{"model": "image captioner", "dataset": "photos of plants and fungi (iNaturalist)", "encoder_layers": 14, "label_smoothing": 0.1, "decoder_head_dim": 32, "decoder_positions": "learned", "epochs": 31.4, "decay_fraction": 0.3, "final_lr_fraction": 0.1}
Rows from block 3 of the text decoder, named by matrix and row number. Rows with one number belong to one neuron. Each number is 500 + 25 x the weight over its row's rms, rounded and kept within 0 to 999. All counts start at 0. Numbers have three digits each. After the name is the row's rms in percent of the matrix's.
# fc1: MLP up (decoder.blocks.3.mlp.fc1.weight, 256x128), inputs 0-127
# fc2: MLP down (decoder.blocks.3.mlp.fc2.weight, 128x256, transposed), outputs 0-127
fc1.201 094:504530475428487490509522502490515445494504540502467522470546491519509482463509492520481503512499511530504528492481547509556503554522503524448473486512484493544506489490439513506457515463504473524538456483521517485473506487493509479536523506527500530475503540485493480503466491525463491509540501454490500546467488509503521489508518544478497473485466499504535500507485513504522494457486
fc2.201 091:539507472456494496504502505520503488510478513477512507541507505494463502488480498515445506509486511502543513560458477488502548522539466463494472485513468543480456490544503494509503501506520460466553500553495504482516496482511519509496500492470466506482505536535540491503470478515503471520473514513497513502450549506458473509496497430462454491477485495495463492524467494521475512500505
fc1.202 106:475533479460470506504563549477467519493483479498488459516517528487492507506505495518535518454534509496524520518530526512470538506536513474445523494470514507532493515466452516502452487529482491515499512531524532533492490517472477480526466472536516463462531514549482502481449470472488492462508514481535500507521463524497498515539505513486487504507471520540502537471500484490490481516518
fc2.202 095:495511575503481482513503507503476485483479479505538551518460553516459526520482458483505542505460458452516503507493485516487517473495496550510476526488542448464519487501507480501521511491480512459506506505496524486509567506484529504519539518524471491491486483469521511482475491461490514496511532500528498519482493495483487515485497549495504482467455471533529496502507467467550487471472
fc1.203 096:506475528460517539506512519497442502518512544497504537498484504461523458501469545492467501467524505489458493474506479501503484491486497536495512502471469470486520501500475545482526521516478507478524501503520469500478463460511430470466523496470543527534471482491480493513520500501540519511531483511500464495488499489494485482470529528471536510464429478510492520563494489494509471500530
fc2.203 093:502517494496504482502520504445479481506468506534536500479527531509531486504472484506467525483499501507514441502514502473483529496512477471515552445483473520484480544470530487451525533525481537436477503524473499502438486490487480506500534523507495460521474500481530504512532492496524520532456503497494507526565493461460533496470498492505512473488472468519511450489499491504473516511484
fc1.204 106:486497561468500499504519529470521522516490468467512469520511525519502495480494498483495462553514514505502503479495489484508506482515466538500479492516529482504501492474452508471523497480463468470511503522512511515463488511495479540481544483544470537492525545534507477482509546506497504509503526493535530484473500523462502483465470458463468501406477476476496495446489499518502542483499
fc2.204 102:485498536469512516470519516482478497472546468483487454545489478492507510477527487517515492464520423530522514513517491518474478469503461500477490531463514511490525521487459485514493504475498493490506499476511466464466491522528515444521474484534489487554480511480498530504504540514456514502538535446520480501493498482489477492500530478459494546476471530559531477482522482484514500500488
fc1.205 096:479489471545495479478497469475551498539529494497498519479472495533546465526515516479470460510505536538499495484481483495509510514500518528507534527526537514481511492450465543473532505548536520490507460522508513519548483529473515547501509453476475532508554488485535482522488466485473517503539497514501532539472520482524477510495528503533509479491483478475541483492483511477512482464482
fc2.205 089:501499512499465483559491495481538512498520524495492509505461484454515521494538489538448514507477457508473529459480467470532488525518484468529472510495474497452506476450470489515516485515436507551486517485501480524511524507509519508454504501503474480496521502519544531531503549493520481483555515499502497440526499503483491538478536531492477493511469526505485467483537482504483525498514
fc1.206 099:484489485557519477478509494487490574478504515537490514496479454521482501499489504488521475508473479481472531522508531441515503530472484473496510472499485519534507478517472477525456451493462504508477514486499517524505498539483518538485458482499517556528455495516506519448514507501460483501509504500515544502472529521480513487495550458511521521500499486457512486500468489515449494554491
fc2.206 096:497501468506488486464518537478469579467481562510516506451469516541471507508519459542455480539480559508504468474477525466546467496478481504516526514517466494485486517551501512476496495532487524519493507478508484462499507484475532476490518519507503451497498528487472505472473501488482492491498463499488505473473461471502504503509542510487495480490487522493508537492484477538463477519477
fc1.207 101:496499506483478489532484481483500500501546486546497519520504500463525482543461480489476523489521527459507523478462474456501499548484483494499534484503528500497523508474481499492524495486494546518525508514562501496475515522510476487460516491493551503479551493514493518498520506512493469459445494533476522509496562517505526563512453500514466476474449499470487485472519519524503457500535
fc2.207 097:471508527517479481520491509487543531485452475526530485480497480515491446478533505483494474501472493482503525444553495521511478487501514472496481493464470464510484494529474485516479452542529476510452508543503513495513524516523497491510526514451504518503471500480525446453534453466492458481501485516464523483513491471501470475532542499522481508501512479516532469547505495484529504467490
fc1.208 100:456530509558498467493520509508509507521505460485456517512520484482542492509497532497497491550497495481543520541477520460540516486524502466501472546482462510508579490503508521504515489507467450494526520468476526459481541548491498518491521481466535523508491529505443545541487483489485501495477500513464500512471507550497489502493526483518513510476476470502498491502491535504507487530511
fc2.208 102:512513472523509523485538518506505491534479499505472468552542476516529518514501516518502499553511497481504500523493536489513539491524493457481511491512473475472557456503494523503469494496520481474431472478436476523549540500501520502485511511493499507512468518443452506525527511482509554481495472535490508507527529525443499472533512476511509492468484493551510498519496519520509500492493
fc1.209 099:538503557497485510516529447479454482487485489463496469487463545502491506484496501505480499483515485505478497485503515506504516497503475496510477484470484498516508487476534466496452507535499460523466509494529476476553523541527475460536466555490508480481481476532506495503510493448497491515482503477551508482522523525507522448468497429496518546462490526476517507521501530480470512500531
fc2.209 104:543516531489489516489539495527431485528457532505492514511438507506490548506532449489515497484492497491473488514490493490496495501505476483541489526510551496506521514484535450532545508528504534500483491500493513521485476515482496496527496507528477481451532490442518506548537482475512539558524514476496503462464521541520505466459469495493466508509491527492499478516489516474499525493519
fc1.210 100:527532494496469493474498525489534474470494511486544471476490546507472442488495531458508519475484481476484494478517502503519519527513504514477512471495494516547487498503506481456464475471495508494482489479526438514457534536526513486496505463534525526519509519496528525548536475530496509496485492481498508539423460482483509495459510530495567502523490519491504535512474529512508520479492
fc2.210 085:503520485511459528479504508493502454471506502547530492559498491481500489500525541518502478519475484491476467489498509523487521506469555494479468494452516543479478496506528515516486547476483474479495477499544485498461534500510453488509536471437490483457540514477484515520516507457519468480454538517523489539464504499522524503492486521520527487463488478472532526491535527481470486484501
fc1.211 105:473511523488507503505486525481445505457475497487515499502482491496535468488522541546520489482514470497444534491511506496521481527490533533494471489508472536511493468515472511528498472484512529471502518506490474536511505513522512451522489511499490553449507543486446546473481522498484507497481489486512547492492458510489506447482502510501548513470494528475496482499567505491537486560488
fc2.211 099:496525523489489506498456506470507458470476474457546490486456456531513491473517478523513518478525485494480508446510491480483479515480503504493448477518517512495507519477515467528482500513510469499530509486470508509497470469526519427486528450472448505505493506544472496480513533579488489515464538523510509495549462483526524502524467460489524491503505471489515488472508515500500499485499
fc1.212 106:456514493533509499532500531471496496471470485500508494471455518469521507479456521449511490489511538470496514477523522531476486548548497544503437490501533498485504484491540507551521484496477511480487513488496504459538509484492503509534477476493536509463481515516538485512544497471518516485485520489539540475509526500553523545491476463509501493496498496492477515503472503496520565492451
fc2.212 098:468458504533503526521510517479468491483512506518500507473521531463469471480482495471481519481560522476507489521524459501510490523487477522517484487553534474459504548465492505468522504464488449463472508515470492536478510460491496516514508456450502490492502516462468470543487497516461512496492492564498499523530527499469516500510483478498473493498508535481491541495517500547520475533537
fc1.213 098:489459525554500531528501515491479505498519537495505515476506516468536502483493541525514498475529503496445466515468472495523496517532500475505524461489454446541498455482499548479487478509517481495488554502527505521499470528470487492501506524504473556489477486511499451485521447441522496519455489529514506519479464475515501510463465522476513527455489510522495499502528511482484526499507
fc2.213 093:484501507512489543482492551525497479510484496487497486505461480486500497549520507520443462516510524514539512474498507546509505535509508483440553509495484471508498485491505506519568504506552509535508474509510504475512482533484508522493499505555458510501450528487481487522480441491494498548470518551475522523504509549492532491435490528531495525504505488500509475517477501502521489514521
fc1.214 090:495547499496496500475473505501484489511485513490473518454521465454503503494538494437490487469442468524482489499466509473494526534511511514487522526481464482505553500489471515482469502485445506526524486496505471503490535477529496505527504461509531464509516545522497485470551520502528499472489527474513588529519481503526535506487522499525489473509501529519483465516488525493529534518475
fc2.214 104:460456502506521538466467520511485526517512464493513509478492515499527558474515491527517517523479518466502486538489517492479484479496534499499484461550481478508509497463513550490498510504465481456516541493522521488506496532563497489483490503521487529477482509472483561511525482518519506508500540507502517456438540500517524513509503573549480454520488501507485503515495523491486467511485
fc1.215 107:447501458459471473555478517523520478499490520474458533463499544470484514474496501508454475491485498506484482483482474477473494471517512506487543506487525470508530483485461489518480476486451483521483485463522462526528503483489474506514509539511539509479503482507520473505502532523488462508508474502487502460518512478526533504506475492495524493562518478504525532467455514540570504518492
fc2.215 101:501524532501528511473514476499432509497534504518513508532515497499512529474494502509461497509513468495534501467550498486494544507444480526461475514490512509491489463491516471503499497500531508475479499519488487537484491469469457510496504498494527530515539510531531545517548480575469519524525464497492500485488480552459492499529468474443530507533481471477506517475494481511489460523486
fc1.216 092:510498483478491464567489506552502517483508505509496505519531485497551490490487547487495499480493507497482487452536519501479455480472469521480461526490487539524474499466490480552471506516510496479510513511493510528547522498522529512476468492494551485517540490469510502495522506485479470519500527529488489498525503470520562523452490494481439470510517508506512479500488558531469445521490
fc2.216 100:468458462450492521484485508477515507480497453466511555536493479552489484463548508505491526493513477515517487482536520475508496524513484496490499471519528526521501481497469528458556512444494484555502488497481498494518542523489515532502471484535483491486486526479494460486474528485517459524498534538500514496485506552484494505503498547483503507448481509482480505519483467541462519523497
fc1.217 103:456495535517496504518460502494534525485474497479551473482541536495512485504480475509466453495516512538499482494490453506530523510504506466498526498504459467497522515490514519487491526466500502525498477545496480527487490484484464488541466498529496497463522565479445504528492518461468496516464523526520479494496493516515458481435456515515535485524500517509459494529473528465478501503469
fc2.217 105:475520501499524470480503532537526548464491482533523537493532498566509488503498471508445483514498530528541483496482546490502487497516493485481463482537506473489479538545519512510434503461518508454523497502487532492510520526472508535482525505503478512498507504521496492514501506490469530467486474571468461481489504511497465524496472505554535509500535458498486503494482499512517491514544
fc1.218 105:502515451536485475492473494497496462505446497532454481543482477478508504446470475510510454527497480496512514514514455473459508483489483471504483504497510537543484492490520479502491504499507486537487474552506452553541483550492509543481494528538491491531505535468453479541482457499468460477485494477489501489497501472512491519473501479493503493514488507449556490503497491514517492498478
fc2.218 090:486482496477512502479510510500499522513478452518476461507512493524502434498448562500482496543498542509560526486528464514497534518516481499520483560470482452554511521459521456509484521488506493455499491516547474517481513488460434512486527499537492536509502515490507514495483529490471496498510490483523516510534504520514502486519516507489541493501536466500527505470505513476486517521471
fc1.219 095:483488475493538532507515544479501518525540520499521507508488488524478475486510475481520525465500474502482505496493521486472504532501524508498545554459502501525548518493487488548479510492508542449504445516456491518496513478463498502464455517505499478491513464505533543472534501501507525498503528497480529482478510536498494467520490508513518518465527578488488487498477441514465473523456
fc2.219 093:532477510515484556477507499549508471519518515473474490521467513508485482456486494505502532496496509536545493493464507515523485474544499488491481514481512488512515486471503496530476519502558530440484465469512518489478535452481538527472539465528444503494512503469509525492484495538516544546507447542497488494527527492483471536492501522534509500492515497460535532493483472498469489497491
fc1.220 111:487519504454519500471484544529491514504455489553487490482524549517487505546448466493458510501525483478495506525480464487491479533492491517508495486514475509458525502461515506523532469522488520458527460473561473485552476490559490492495523475544505484498508524517483519449471496499486458481523490535509531513492498523510536502496510506510501508513500477517430510501488503488476510476470
fc2.220 127:527508503480534475526568508537503467505509496468446516511519549469528487514522491512471536497533503475481489506488525507528553498482485444524489518483501455487501490505498478487485450495499524479481476444537466467531484459529481546505542504531515511469515525515488540497470502507513491496504490504519480523509505516520550542503501483533502546544494464491484504501499515521494541517482
fc1.221 097:450500497518534485529523524479522515517524477514502528506517531539509489506512524481473516509502484484558500535465536508489498526458505497525501479487516511481495513474503502497482474500443492491532548470501541496531475531456532506496519492511481510503487503500470523522488553520509488481541509499485479584527507525489501490470492419463495473489515491454479504478509559483467494504508
fc2.221 094:447539529509529513489533483499484522484507517527500549512522526536520495490476483465504521536497510492549499496497487525451494501507505542508498539476456488466496482497480513477497513454473469495540526475481533503475480556462502514462489497476534511494514515512472507525506552479523518472478459453540501452492482458466530504511468492473523474485470469496501506519538525519488469497494
fc1.222 103:503507476487491524495585496515495484504485525511461534471488498501508507500465501543516520499482527524490494429492500474477512485516529534451526514468474536485542517466483463521488489485534501494503490505492501468493499502449490484478489496453519557534459491492526503472500498437494484466495518527522531491476474493456490491467499512469516484526497529528480525493472530537533530498514
fc2.222 098:431481514502536472521491455503481441538512494491499521519476512480545473524490542507481491504492541538534528499513486457540470523490513457484572488508495480466471508531478530503492477495529476458532474488505488503465519492463499505520493468481479517471494472481494490430509503505488477490492457509462492494508538522486499490522502492489498509528534511448484482505526460503490503512508
fc1.223 101:504466525481494491500513503469496493471534504484479497511515492516482481470447518494477496563447460495488486492507487498515544560470501462498524512495472543524510503518468502468457548437500533513491529513486551535471510517502493517469527474533497497551520506499502512473494495454471462442459524491497480492488487523538469499483494535492486522501488512480520524469492496489527485521522
fc2.223 091:477513480538504478503484469525549476505510500547514477518490508471500528522511476471500457528445518461460536449482502515502510440537477520522483496506498495513522467525538481502502518467530520477495527516473508506507558480496504501513520481514541455521533436535481553501518483479487487492485478495492475488547520540527472471497500498498513505524538529488465496463495484504481483508490
fc1.224 100:519513476501536498485506541519504460464517512532496531548484559482522498518485530519467495479464491458511542536500534509502466483561535488491522539506506470504525506508471489541466500508479504493535437553544538502527510522520512477477498543512488504552526498481487519503495511542483483494508538467530480537508525487482488482471481482536455488484478517505484486492483491513512511483509
fc2.224 098:542478501495500494510534458550489485500487497512545479516499530514508518478507500483510504516463547502478457513465470475535510496499476516481477508469533483540484515476477522522461488479512508462511493517478518506458449511520440487503503556463464477488485482490519513443464459485466470509474491517517473445500492489482529460484517463475519548505502528509542515482511521505514523492502
fc1.225 107:520510458471507500477521454497469508496501433476505473553469486547504495529522496479532490494527517513496471457513564499532485504489488508481542543463491527514468482481501500533471499511534463490512481525533509461459451518506505503470482511515531514486544516458473520457522507534492500457493501463530505529493527517474527475478528529500497484522508498475489508482482516496462494525480
fc2.225 096:510476502518520489499536528465462490518464479522483517531514486512497547516485507508531548475494464495489462483481523514521492519490486509490561469520535517530496477495486518489486463545476473474514468520548492430503504474509500507507480523518538473476494524471505497525441512528541517512540534503502491524484481503500497575473464498477534495495513479501538535482471520482534515489493
fc1.226 101:492493499546488498496492480486490505558456478497489475506486464525506482473487528519509523477507468499481527524479553474512499518502566514502511479457523504445471520489507521525473522475449487523517502497507541492537499490496501541491470505466504521509494459494450471465515580542458482485502547483504490529436465500496491495483499516517524516515477490510474487513508480500471514508499
fc2.226 098:522474516501499449522520509468508499534457527488475487453516468503523553471560495522507473480518475519500510470487504529466489489484500492497479497455479512501493511475443513480480517502438474530492552535507507490493466544492491428484473463519486510530500494491440474497504489521492485482521498501497476506500454483527505510496526451514514513528516482482529540484516467471472498500497
fc1.227 098:481503484525530528492529525507485480530478513507488514498530513474521470494491459531530482465493506498493538552464478537474486506525494482487528514517540517519495464518501491490525486529519505489501485465517518553530515474529464518503495456516502469479529514455496541501525505479483476511522488542486515475540479485557510457466523513513527504486485483478512489537502506481471528414454
fc2.227 100:464505515526482545513524510478467484525512482532496516472505524505510488560474511451484533496476474529441502508532518453525543473510502469496533506492481551472523517487475511508521498516479523461481535490505511493507473502447483494492547518484529477502524492473550500501460486524474505480496482462474502490519498457488521510514513504465425523526530531488510508471514485534491507483470
fc1.228 092:494505493471523501497489513513519509506534442492482539497514509504477458454493515530502541471533461485518512493481504505447458517474530461513523497434535560522530463482496504475465469484533513497492482494521533510527446486502532467540499503507506480521487511502471511516499480488462494491530488501462493554525533534510490499498489499520546472505537495507540487519499520497514537458511
fc2.228 093:479507492489444483498544519472442489518486481486473500481491495508501452507506514524511481544487488535501513520485519494487489497471481479501487508492474490508486478491497514430493473479545489496484505497529508501492495485517498493534514555544517459515507515459508526484537514430522519447492463444529524469513474510512514468492510497539556475515557509522493503503490485518461474488465
fc1.229 107:489572531500542496514499493481528514478505484502497513532503488487532484510488507496512526487552482495503525512538502547494499507471523528481464502513510431556551526462509485486513476459542470507464518514533500504561522497510518480489520498511518470497540480522473520513509522517489477498499532443495470463458509504468491504525506504477553542504489496518481490499463476501470510469511
fc2.229 091:490502532494470519478518512516506484521475482529516533514513484505481498539460544521499561508570520497530499537507492496496486487452472518516508482479490475515510512507492455495513490511476468493498542521499507540532510481522480507512486486474469470513552521524519520534525443490522481460571473491480480517499520487489463492495511510431520554463531505483474511501473479494500518491492
fc1.230 104:477489499504504498497524520477507542502474515473507454507512462469465504527520522500531494473496537501481488508523472507437492536529472472502466527496503474540553463489499519497472532455481502504526516510464522491518536490475457520518536498457527488481513498469498503511460514491479480481535534481537483498535509498560472467496535528506527533534493464507507489513470488486455504482448
fc2.230 104:497498467590514501504517511484491503549515496474506478451500496462522464470492503480526545512492512481557513520479479502485528475505521510500508523456500492512481517492482502500494467518536474500517450534542516534582491525488501500463508498455480464514461517503498478492506518517492490492490504445459505450461494481492494494499471492485495475507526531471514498517536494513468460500503
fc1.231 101:498456539512503476508490538547459529475522490493475510481512513558491451489514508466548534550489489480492504469488504502549478512569509549496473514481463493529478496486463495532492514507473479508497463451493514485528511487521523469505533491496528506484466492465519466514475500499493507527464525458501533474520518500487486523498495539502502509483517526453509512514493512482526524500439
fc2.231 094:458468537511503506477489485503492508486527518509517491521525520516506470529508491487514513521487538473532507444526501506474478508532466557489479531489537475470477494465489505464510538518476447503467469501465477536515517469484522480485515491502555496489460522489538499513531483514489475544489508519486503469489501464526487524484531539503461503505573509481458484517517491488536533473536
fc1.232 094:472463487543519502474488540500541456501527501507499471505485529473553490525489554495511526487475520508513499473514528519500525514524523501489505516493496545502506499485501540537534458519462511515493530471481497521478528488526509545499527530482482492504536478523539462501551542480502464508453516469511508512528441469517480462515497487509488517487537497496471466517440506508486528500532
fc2.232 095:484498524475495525529499508503540519509522480523503465525480530533460462533494477487468486452495493483502483512525540492499509538507507543463442523554515510489515486513518446503502548492482508473487442515517512487509499480478547444537484496478481498469470492533510500525486483465520472493493491510488522487516516540437494490458476506501507472528481526508493448500475464515479496500469
fc1.233 094:534488465493528512517534473502507481480509519475491507568493506533461521509501482484503507453550493527521486440487525516490498533528477467472460530465506526518511473494528491533529457528459511495489511513547498488470493519490453479467503498472493516490525504509492525535486523493518510492482501495514484534511552486480472520467489469504489503455534504468507532539495474512553530537468
fc2.233 097:491489477509521525478557504502517488525498474494504519509513503483480532481476512501504493504543508484503516510460502522538484522516489458519516433473499519483497480561467484525531508479484478530528524512578513509477507476511477459509490489538520512509493502494478525470473495480472498528519483465518479475511563492495533468501493453509477445480506483470506530465517486475456525498446
fc1.234 100:505511495454561490541512481501484482542542483475458565523479489503515469469478496518496502528481505471465547492460472496519537494506496524504535520475450530500455483484527525481509482475517534494464492502512489519500475502534470535492509460473470532535516521471500514492513507483478463464442519507496496479494477496513484536484517509470485525458457466475484513503501505474466497493519
fc2.234 107:460552497481519486480480505504492462487519481525488487502532523508525480464512519453525493504508543456494513514487498484460543470450485514513503492462470513504482487515480500471512533483475528515478435485464539484472495488513465518521526467481554515519505503507516465487482493474494494509452493494487549543543478521501548507526521442488493501498464451506519492498481488483468506468489
fc1.235 101:464528534465517463518486525510501504520485487508475513492485484477516474501525541485478555518516481491492517431509512470535497511486553497514478513488467489463455495472472494501502475491509513515505505490506512510437514508490499446483551484466560520483486537507514527442462521459498490429496517452507483500505523482485491448514507511524519488489475511477510530493516484517521500508508
fc2.235 110:508475486462500456556447515510529469524497473507491519515507468571511481523523528533482530519499511527496501491524479485553500470518499518505512534542516474487488494484502471472494451468502505512489503501494551508488481541429471453508544526488482487510497509477512525533511480486452530506495484491517507487552490494490496529496497502485527459493498515495517506557522471468495519469506
fc1.236 096:472482475511502465483492493517530519542471453503521522519536525480505543485473490536520522444504502488474543517521510510499491476524520470479501495493485502520557479468498479516462485517527481507497465526507509492502498502490501466495478511563481496530532526444494480474489505461490486465489494478459479521518538498469478547483495481472516459519446492493531520498455475507521453463526
fc2.236 102:504454522517471514489456476470535507514473474518493518481518538526526534500462478476531585468486499516486509512475469506494513517497510449495482509519501517517483466514507440500465510485483484496477483515484460544483485483487507514486506505489478525496538497500492517509471528468499476536485474496457482514496519449493503518517519525487551504530458495504505473484459456467446463521510
fc1.237 103:466504488531547498506522524492469513527486461483517474508520501500464490500490556510502516509501531493483528506563500471521496532480540489459452518504502487470551480490487473483526476538474542507521555467503509520501504496471450542501464495497471497440491467527525509502503487497537539465490490477540480555518451480517523525485472478495469503490511496485472497509481493522501508485519
fc2.237 102:513498471459517437464498494457464509512503529504574474482529523487516475520472511489506500500452515491478516512492501515501507489484533502508408512508543468521498480540496479512478522477501537488458495479552490493495510522476466550498453474480480494477467521473478498516501484515504530486528468506514528507464487486526523511486494502489451486524487541518491501512514459509505461507489
fc1.238 103:471491514477503489560501467463462495501542474489478524506466500461493481510503473512488504461507501508503506476494561494469509508501534498490511572475499509503506507506486509490478491471527463530513536498528498462506504510502473545470496510499512499525464531538439479492448503507497474475497495428522510550514543508487531461508485487522535498493489526475481466487520470471511546525500
fc2.238 105:495511536480496508504483444530466483517512492494504490490547499531533496498529528517505489488500479500480491478511519512503479484558514528535557516484500515498484469501475506498486528527484507467491486507507528470539500506489466547522521461500515439477498468512482497484492515453480495491529534520497497489529515427480468520487545496446509523513522533486499511542517583469496517502525
fc1.239 101:476515510546557515528482542469493521525491494477507490494474494444545502490474471481493500488486471485474472562462507471510499517492479506513506519507519479515511500470460483489509495522496503505523509510499538504517485494557498509505508476515457513500513516539507510523551547487505486471508532462478499483515516533552505562503525507448498548543466514461486512497456493522463487523497
fc2.239 112:489471507498518488506475527508530536502529498472513504476548471506525491487485526477517480506584458511536492501504523518530485518496480505507469507539498500503460491506438506433469514472480521513508534512526493442486514499485490514506499452511513469517508463531500534532501561480505502466477510471504442497521483486503528489512502530498467514493533493506479496481473512484481527565493
fc1.240 101:503539492474487489478518493563524457423487504482536522526537477506499496522504548489497496512502485475516461526498529501533453553514511489483465506506521502491506526482472490475479513494503504521583511485478508474494467507463510528499496507497535543511541482493452491442510489523511559497498460468496500515514482496523525519486516514508507516512509469488509488543469505494526536511487
fc2.240 102:504521545494523504525503500492476470462426534490489512523513500513478525511472521470473532534497479499507519530509531495486493522458547477485506536452523519490521504492493504513481511473516539485507509513490526516500458456506521494492492512469490517514549494508499455517541453548491555521516512537506505532525479507541514492505493465483545531511491510488500513550513530531551547496504
fc1.241 116:500523519517547479513508534504509489565521457497492525513522485512537487477550554489472515487454493524510501494495496474520507519518524516524522496510480497499498497503503484500462463480514490525511499495471519506509496511460475507491525506485509470490535493474503470499495433489480510523475478482550483545523527520512502486494501518510508572483463402480448481495489469494513537487506
fc2.241 105:527506526503526515546505505447514441516518481490485472525466478492504510506538475469446547506481458478522454495493511476491545467474456531560452505493483467498487502534511500498475463501522454497473485486464515472510526513524513496515480505494541489506502487495521468529503480483522522491474471509496475485458486511506503458468508482496524538501493477500465510475510528540515546503529
fc1.242 095:474475486484495505484509521518472512503529489455513488468542535488512517533546531450490526514530489465471534520509504531529491502493499521466503472506469480472521516472515529521512509489500521530505545492527556475480498483460510516472485454549492520517489492471494478491527511429452459526528500485511456491508495495476509496497474514423503506518501505528459502535496514497536511519486
fc2.242 086:466447537525469528519512441518482465522483486504462498507453507470469458497505518517514499511490525474522497504540529501496483469492483513568507502499479473516520500526487517514491492522481500494497466529496495519467517485499503524506457550517473497508474535517492494518521514519524488441506537473515508468532521509528490539470501468513485505508494542471522437476545512549473509521529
fc1.243 105:453525522517514467458487493522517473494458439510481522435512476496478488506509535481515486496492479535478497482490494543519464509511477544505524487478464495482547478478442501480502519485453521490493486514534510482507502490487506482428550473513488512522525494496487459470514467493507510472450495496531554481494491489505512499512520485533500495526471504501535452478480520468526502488529
fc2.243 104:476470478499531560521495507496506503543503480529498467490447500482509522493500501466497516490535477501491505502515510483494463474482531497494505473507477474458498509459533486494483505508461481486515469490522485527548483493510495482478472491525499498487503516530470480490420512465518528488451521515499509449478529528508517529541537488511522491498458560509532470557481524496440491496519
fc1.244 113:485495497449503500489529513517528505538497487479480498474529509505511486482506462490515536484516527521568511498507484479524478565531470515526512527465509543536515480456507512487512455564497526549470503487461489492461474469522494525510512536501487475536508461513504517495492545540487515467470504506511531519468505502523510513469525491522479451486493528495516459477498532507499529501464
fc2.244 101:481516495489461520523504502492528470514449492532482480552505487467509511539510530442533567508513482487484502508497551504504483503478498525511474479490468534495487483475526478530462442511523536508506483540501490571530482470535510503547524520513489512498533483495461494544456521511503532458493478484505497490494497504516526497467531488529519534474523493528516488489476471515500487472487
fc1.245 094:471491529508541507491497528510522482513512550470456502511498495464541487505449525461497467469525548518544541507537518486496541521490512527489484485490519519515522447508497479518475502500508514507474491460473480466511477477474463515456506511493515535530476516493494462494482481490490473535489497483509512511499508561571491454469460512502519484508461544493469485509513493500532515527505
fc2.245 088:534482504535474533450505517509482469486503492526544499472518495479474489523537512479494528488465528459492519464497487481504475467549495559474508516476546511545497485496540484515558520492497550503515440531473476490476515488494463470484488490515481500519511508495486496489511490469465477511488553529487508457504503504545471519510530537454469485532508523542502512514497497514468491494489
fc1.246 105:488565512487451509562497517498455535453506526482485493516515504501488489499559520512484506473517499517520508494444491472543487532460493542465477504522495492507495523516476504484539499512510540516535466503495487517494499546474508480477514483509477492554531474484481502496513518509508507510504493497439470501539518529511527513476548496529479555485465508479508518446473521490481480499494
fc2.246 092:514499503518541511481505504441462493484496502539503491462497520470506508533478488514469512518537497490493499455485481466515511488515488485469488515516495441489505506539512539531490498532484513483536484579475472475491496473484499525525473480466492486529537498482478447531472469448485512471482509487522489493466521466529508509486554481491521509510525470501515538488463489556505546480506
fc1.247 098:490517488506525526517520525509490489489526492495492508545500534517511449525476483503511515494500500561491485478530540533516497461477493513503550506474541556540528489484444515528508485519512463466532505517540517470516516526499501490510496567512466499491510475495488519482532481470512501539442491495508540473459519463532468499492529493463500530509501477469526475514461531499490490534503
fc2.247 094:537525475477504500502509437478468502445473538493523491502530449487511472511502510486534501495525504443533485518484551495486483504524469538483509521525502496482514536492509468506512508507478487523495493471527540476507482520522502500489449488538495504449515502518455486535487509463535509547500498530488489509530526503503478504496514520483478448520452498436499526523513549499501536472510
fc1.248 097:442496512526525467480462497498515508466529500503504498506484475523521469483506538481529511490531542514447560532483504534520534531492513492476514496479541497495487543470472457490466499502483474549501509467552492487547545525493523497486539517532510523494493512512513500516493508532488504489446502506519496511488462526499516438499530482534457484517519532500479459481488485525494481523525
fc2.248 096:507513551495507506519514493517514480549506473540506475511486460525512524491510490526455453512525482493512497489507508502506447494524519465465461512513553488509528497485511427471503495507487521500479544514522491476525464465548506471436493487488478479463519518551521521532521456467495483520485482510490507520505470487500510528482501526480491508511496497558471520521484491487524470473546
fc1.249 100:516500500483532489489511499505514545477532458506517491483456497503496476478520488529495494507454454451471558504458502525516528470513527491493504505470474518518502493497530548539504532482501481517505484494481480470520493529550490525526515549531504538470507502465494551513486505511513458514513497457500489530495532555492476472483506524508514529541461497473508482545526513501507489473440
fc2.249 103:486550516508508517556531485517507450483561489504577520522453511516492496499500510506494492522504463446532554508522477498488517479455523489457474476488474501485484484519505545480494524504525527498463472488486492492544502481511478529482504489490495541541484497465503496501514483512501523513527500524507469506537511520474525467502510530489496515535486514467534469563497504511492481454490
fc1.250 107:518517487480492477539504517580479495500512507506484450492503509507499506498499481523494466482497497509521481529507492525499431466531478494503478526551510483486477518484500530492531485510486522489503592430469506509496529502457465489494490532504512506515522488478493480514531521506482514511575481498486499496483503498491459484529491488484524528479479507503482528501488468466450444488487
fc2.250 093:524480524467546509508502468487501500532465535585499457508504482498489495515513475499521532440506526493509543472508451479529517512517460494493448516506526446502496476488531493512492516542496463479485516491489513516506496508479474488489499480528485549504521470526507497511496480508472553505519490483509519515515513505539511493557491488497538511476522497491558513480467524460507445509508
fc1.251 097:473508482489507492523515516524490510526537509502480447531526451520495515449459501517551503478538501517503531487503486471480497521531510460500482522484486482524517475522484532551523526487498539472464461518544477494524470518477485523442503541506493481484542496517522463489483475512532493484484462484498506462478496521520492486486501487490495491479461489503479463516480487420505513550512
fc2.251 104:510453525452451483501508475509531535541525498519474506560545502535553479478491517500565493463461486487519530546527504497477495467497535471506521514468519515497477524522503537498504455507501519475483446480533481533530504494483481513553518503488497522522460516510508508482480516488492520544510517535510510431489517510520514503489478491523491478505504503493520533515501506511532488513516
fc1.252 102:470489493515495486480510476519503516557518463532533550482526502514530455461469505475494513481471534489539501472472538520510458505479530523493536479474480509481521517501503540457504488497503504471505460497534533468505495522481463479482523454505501518508518494485538511444527482479502443483478481552479491502521510491510486460453475529501494490500515536540528496496529506489522475490548
fc2.252 099:486493518505490458515458496501512515510500469527454455474520517500484482496463551508480509472465551499487493467488458471500509454466517489461456509461518506510524449472517449537478522487519502524538517488487472456509529494510507492457522505512498531493455449509496510519459513469518497493517498491473488473501514499510469442522509521495492512500531528529501458483478463530535485493493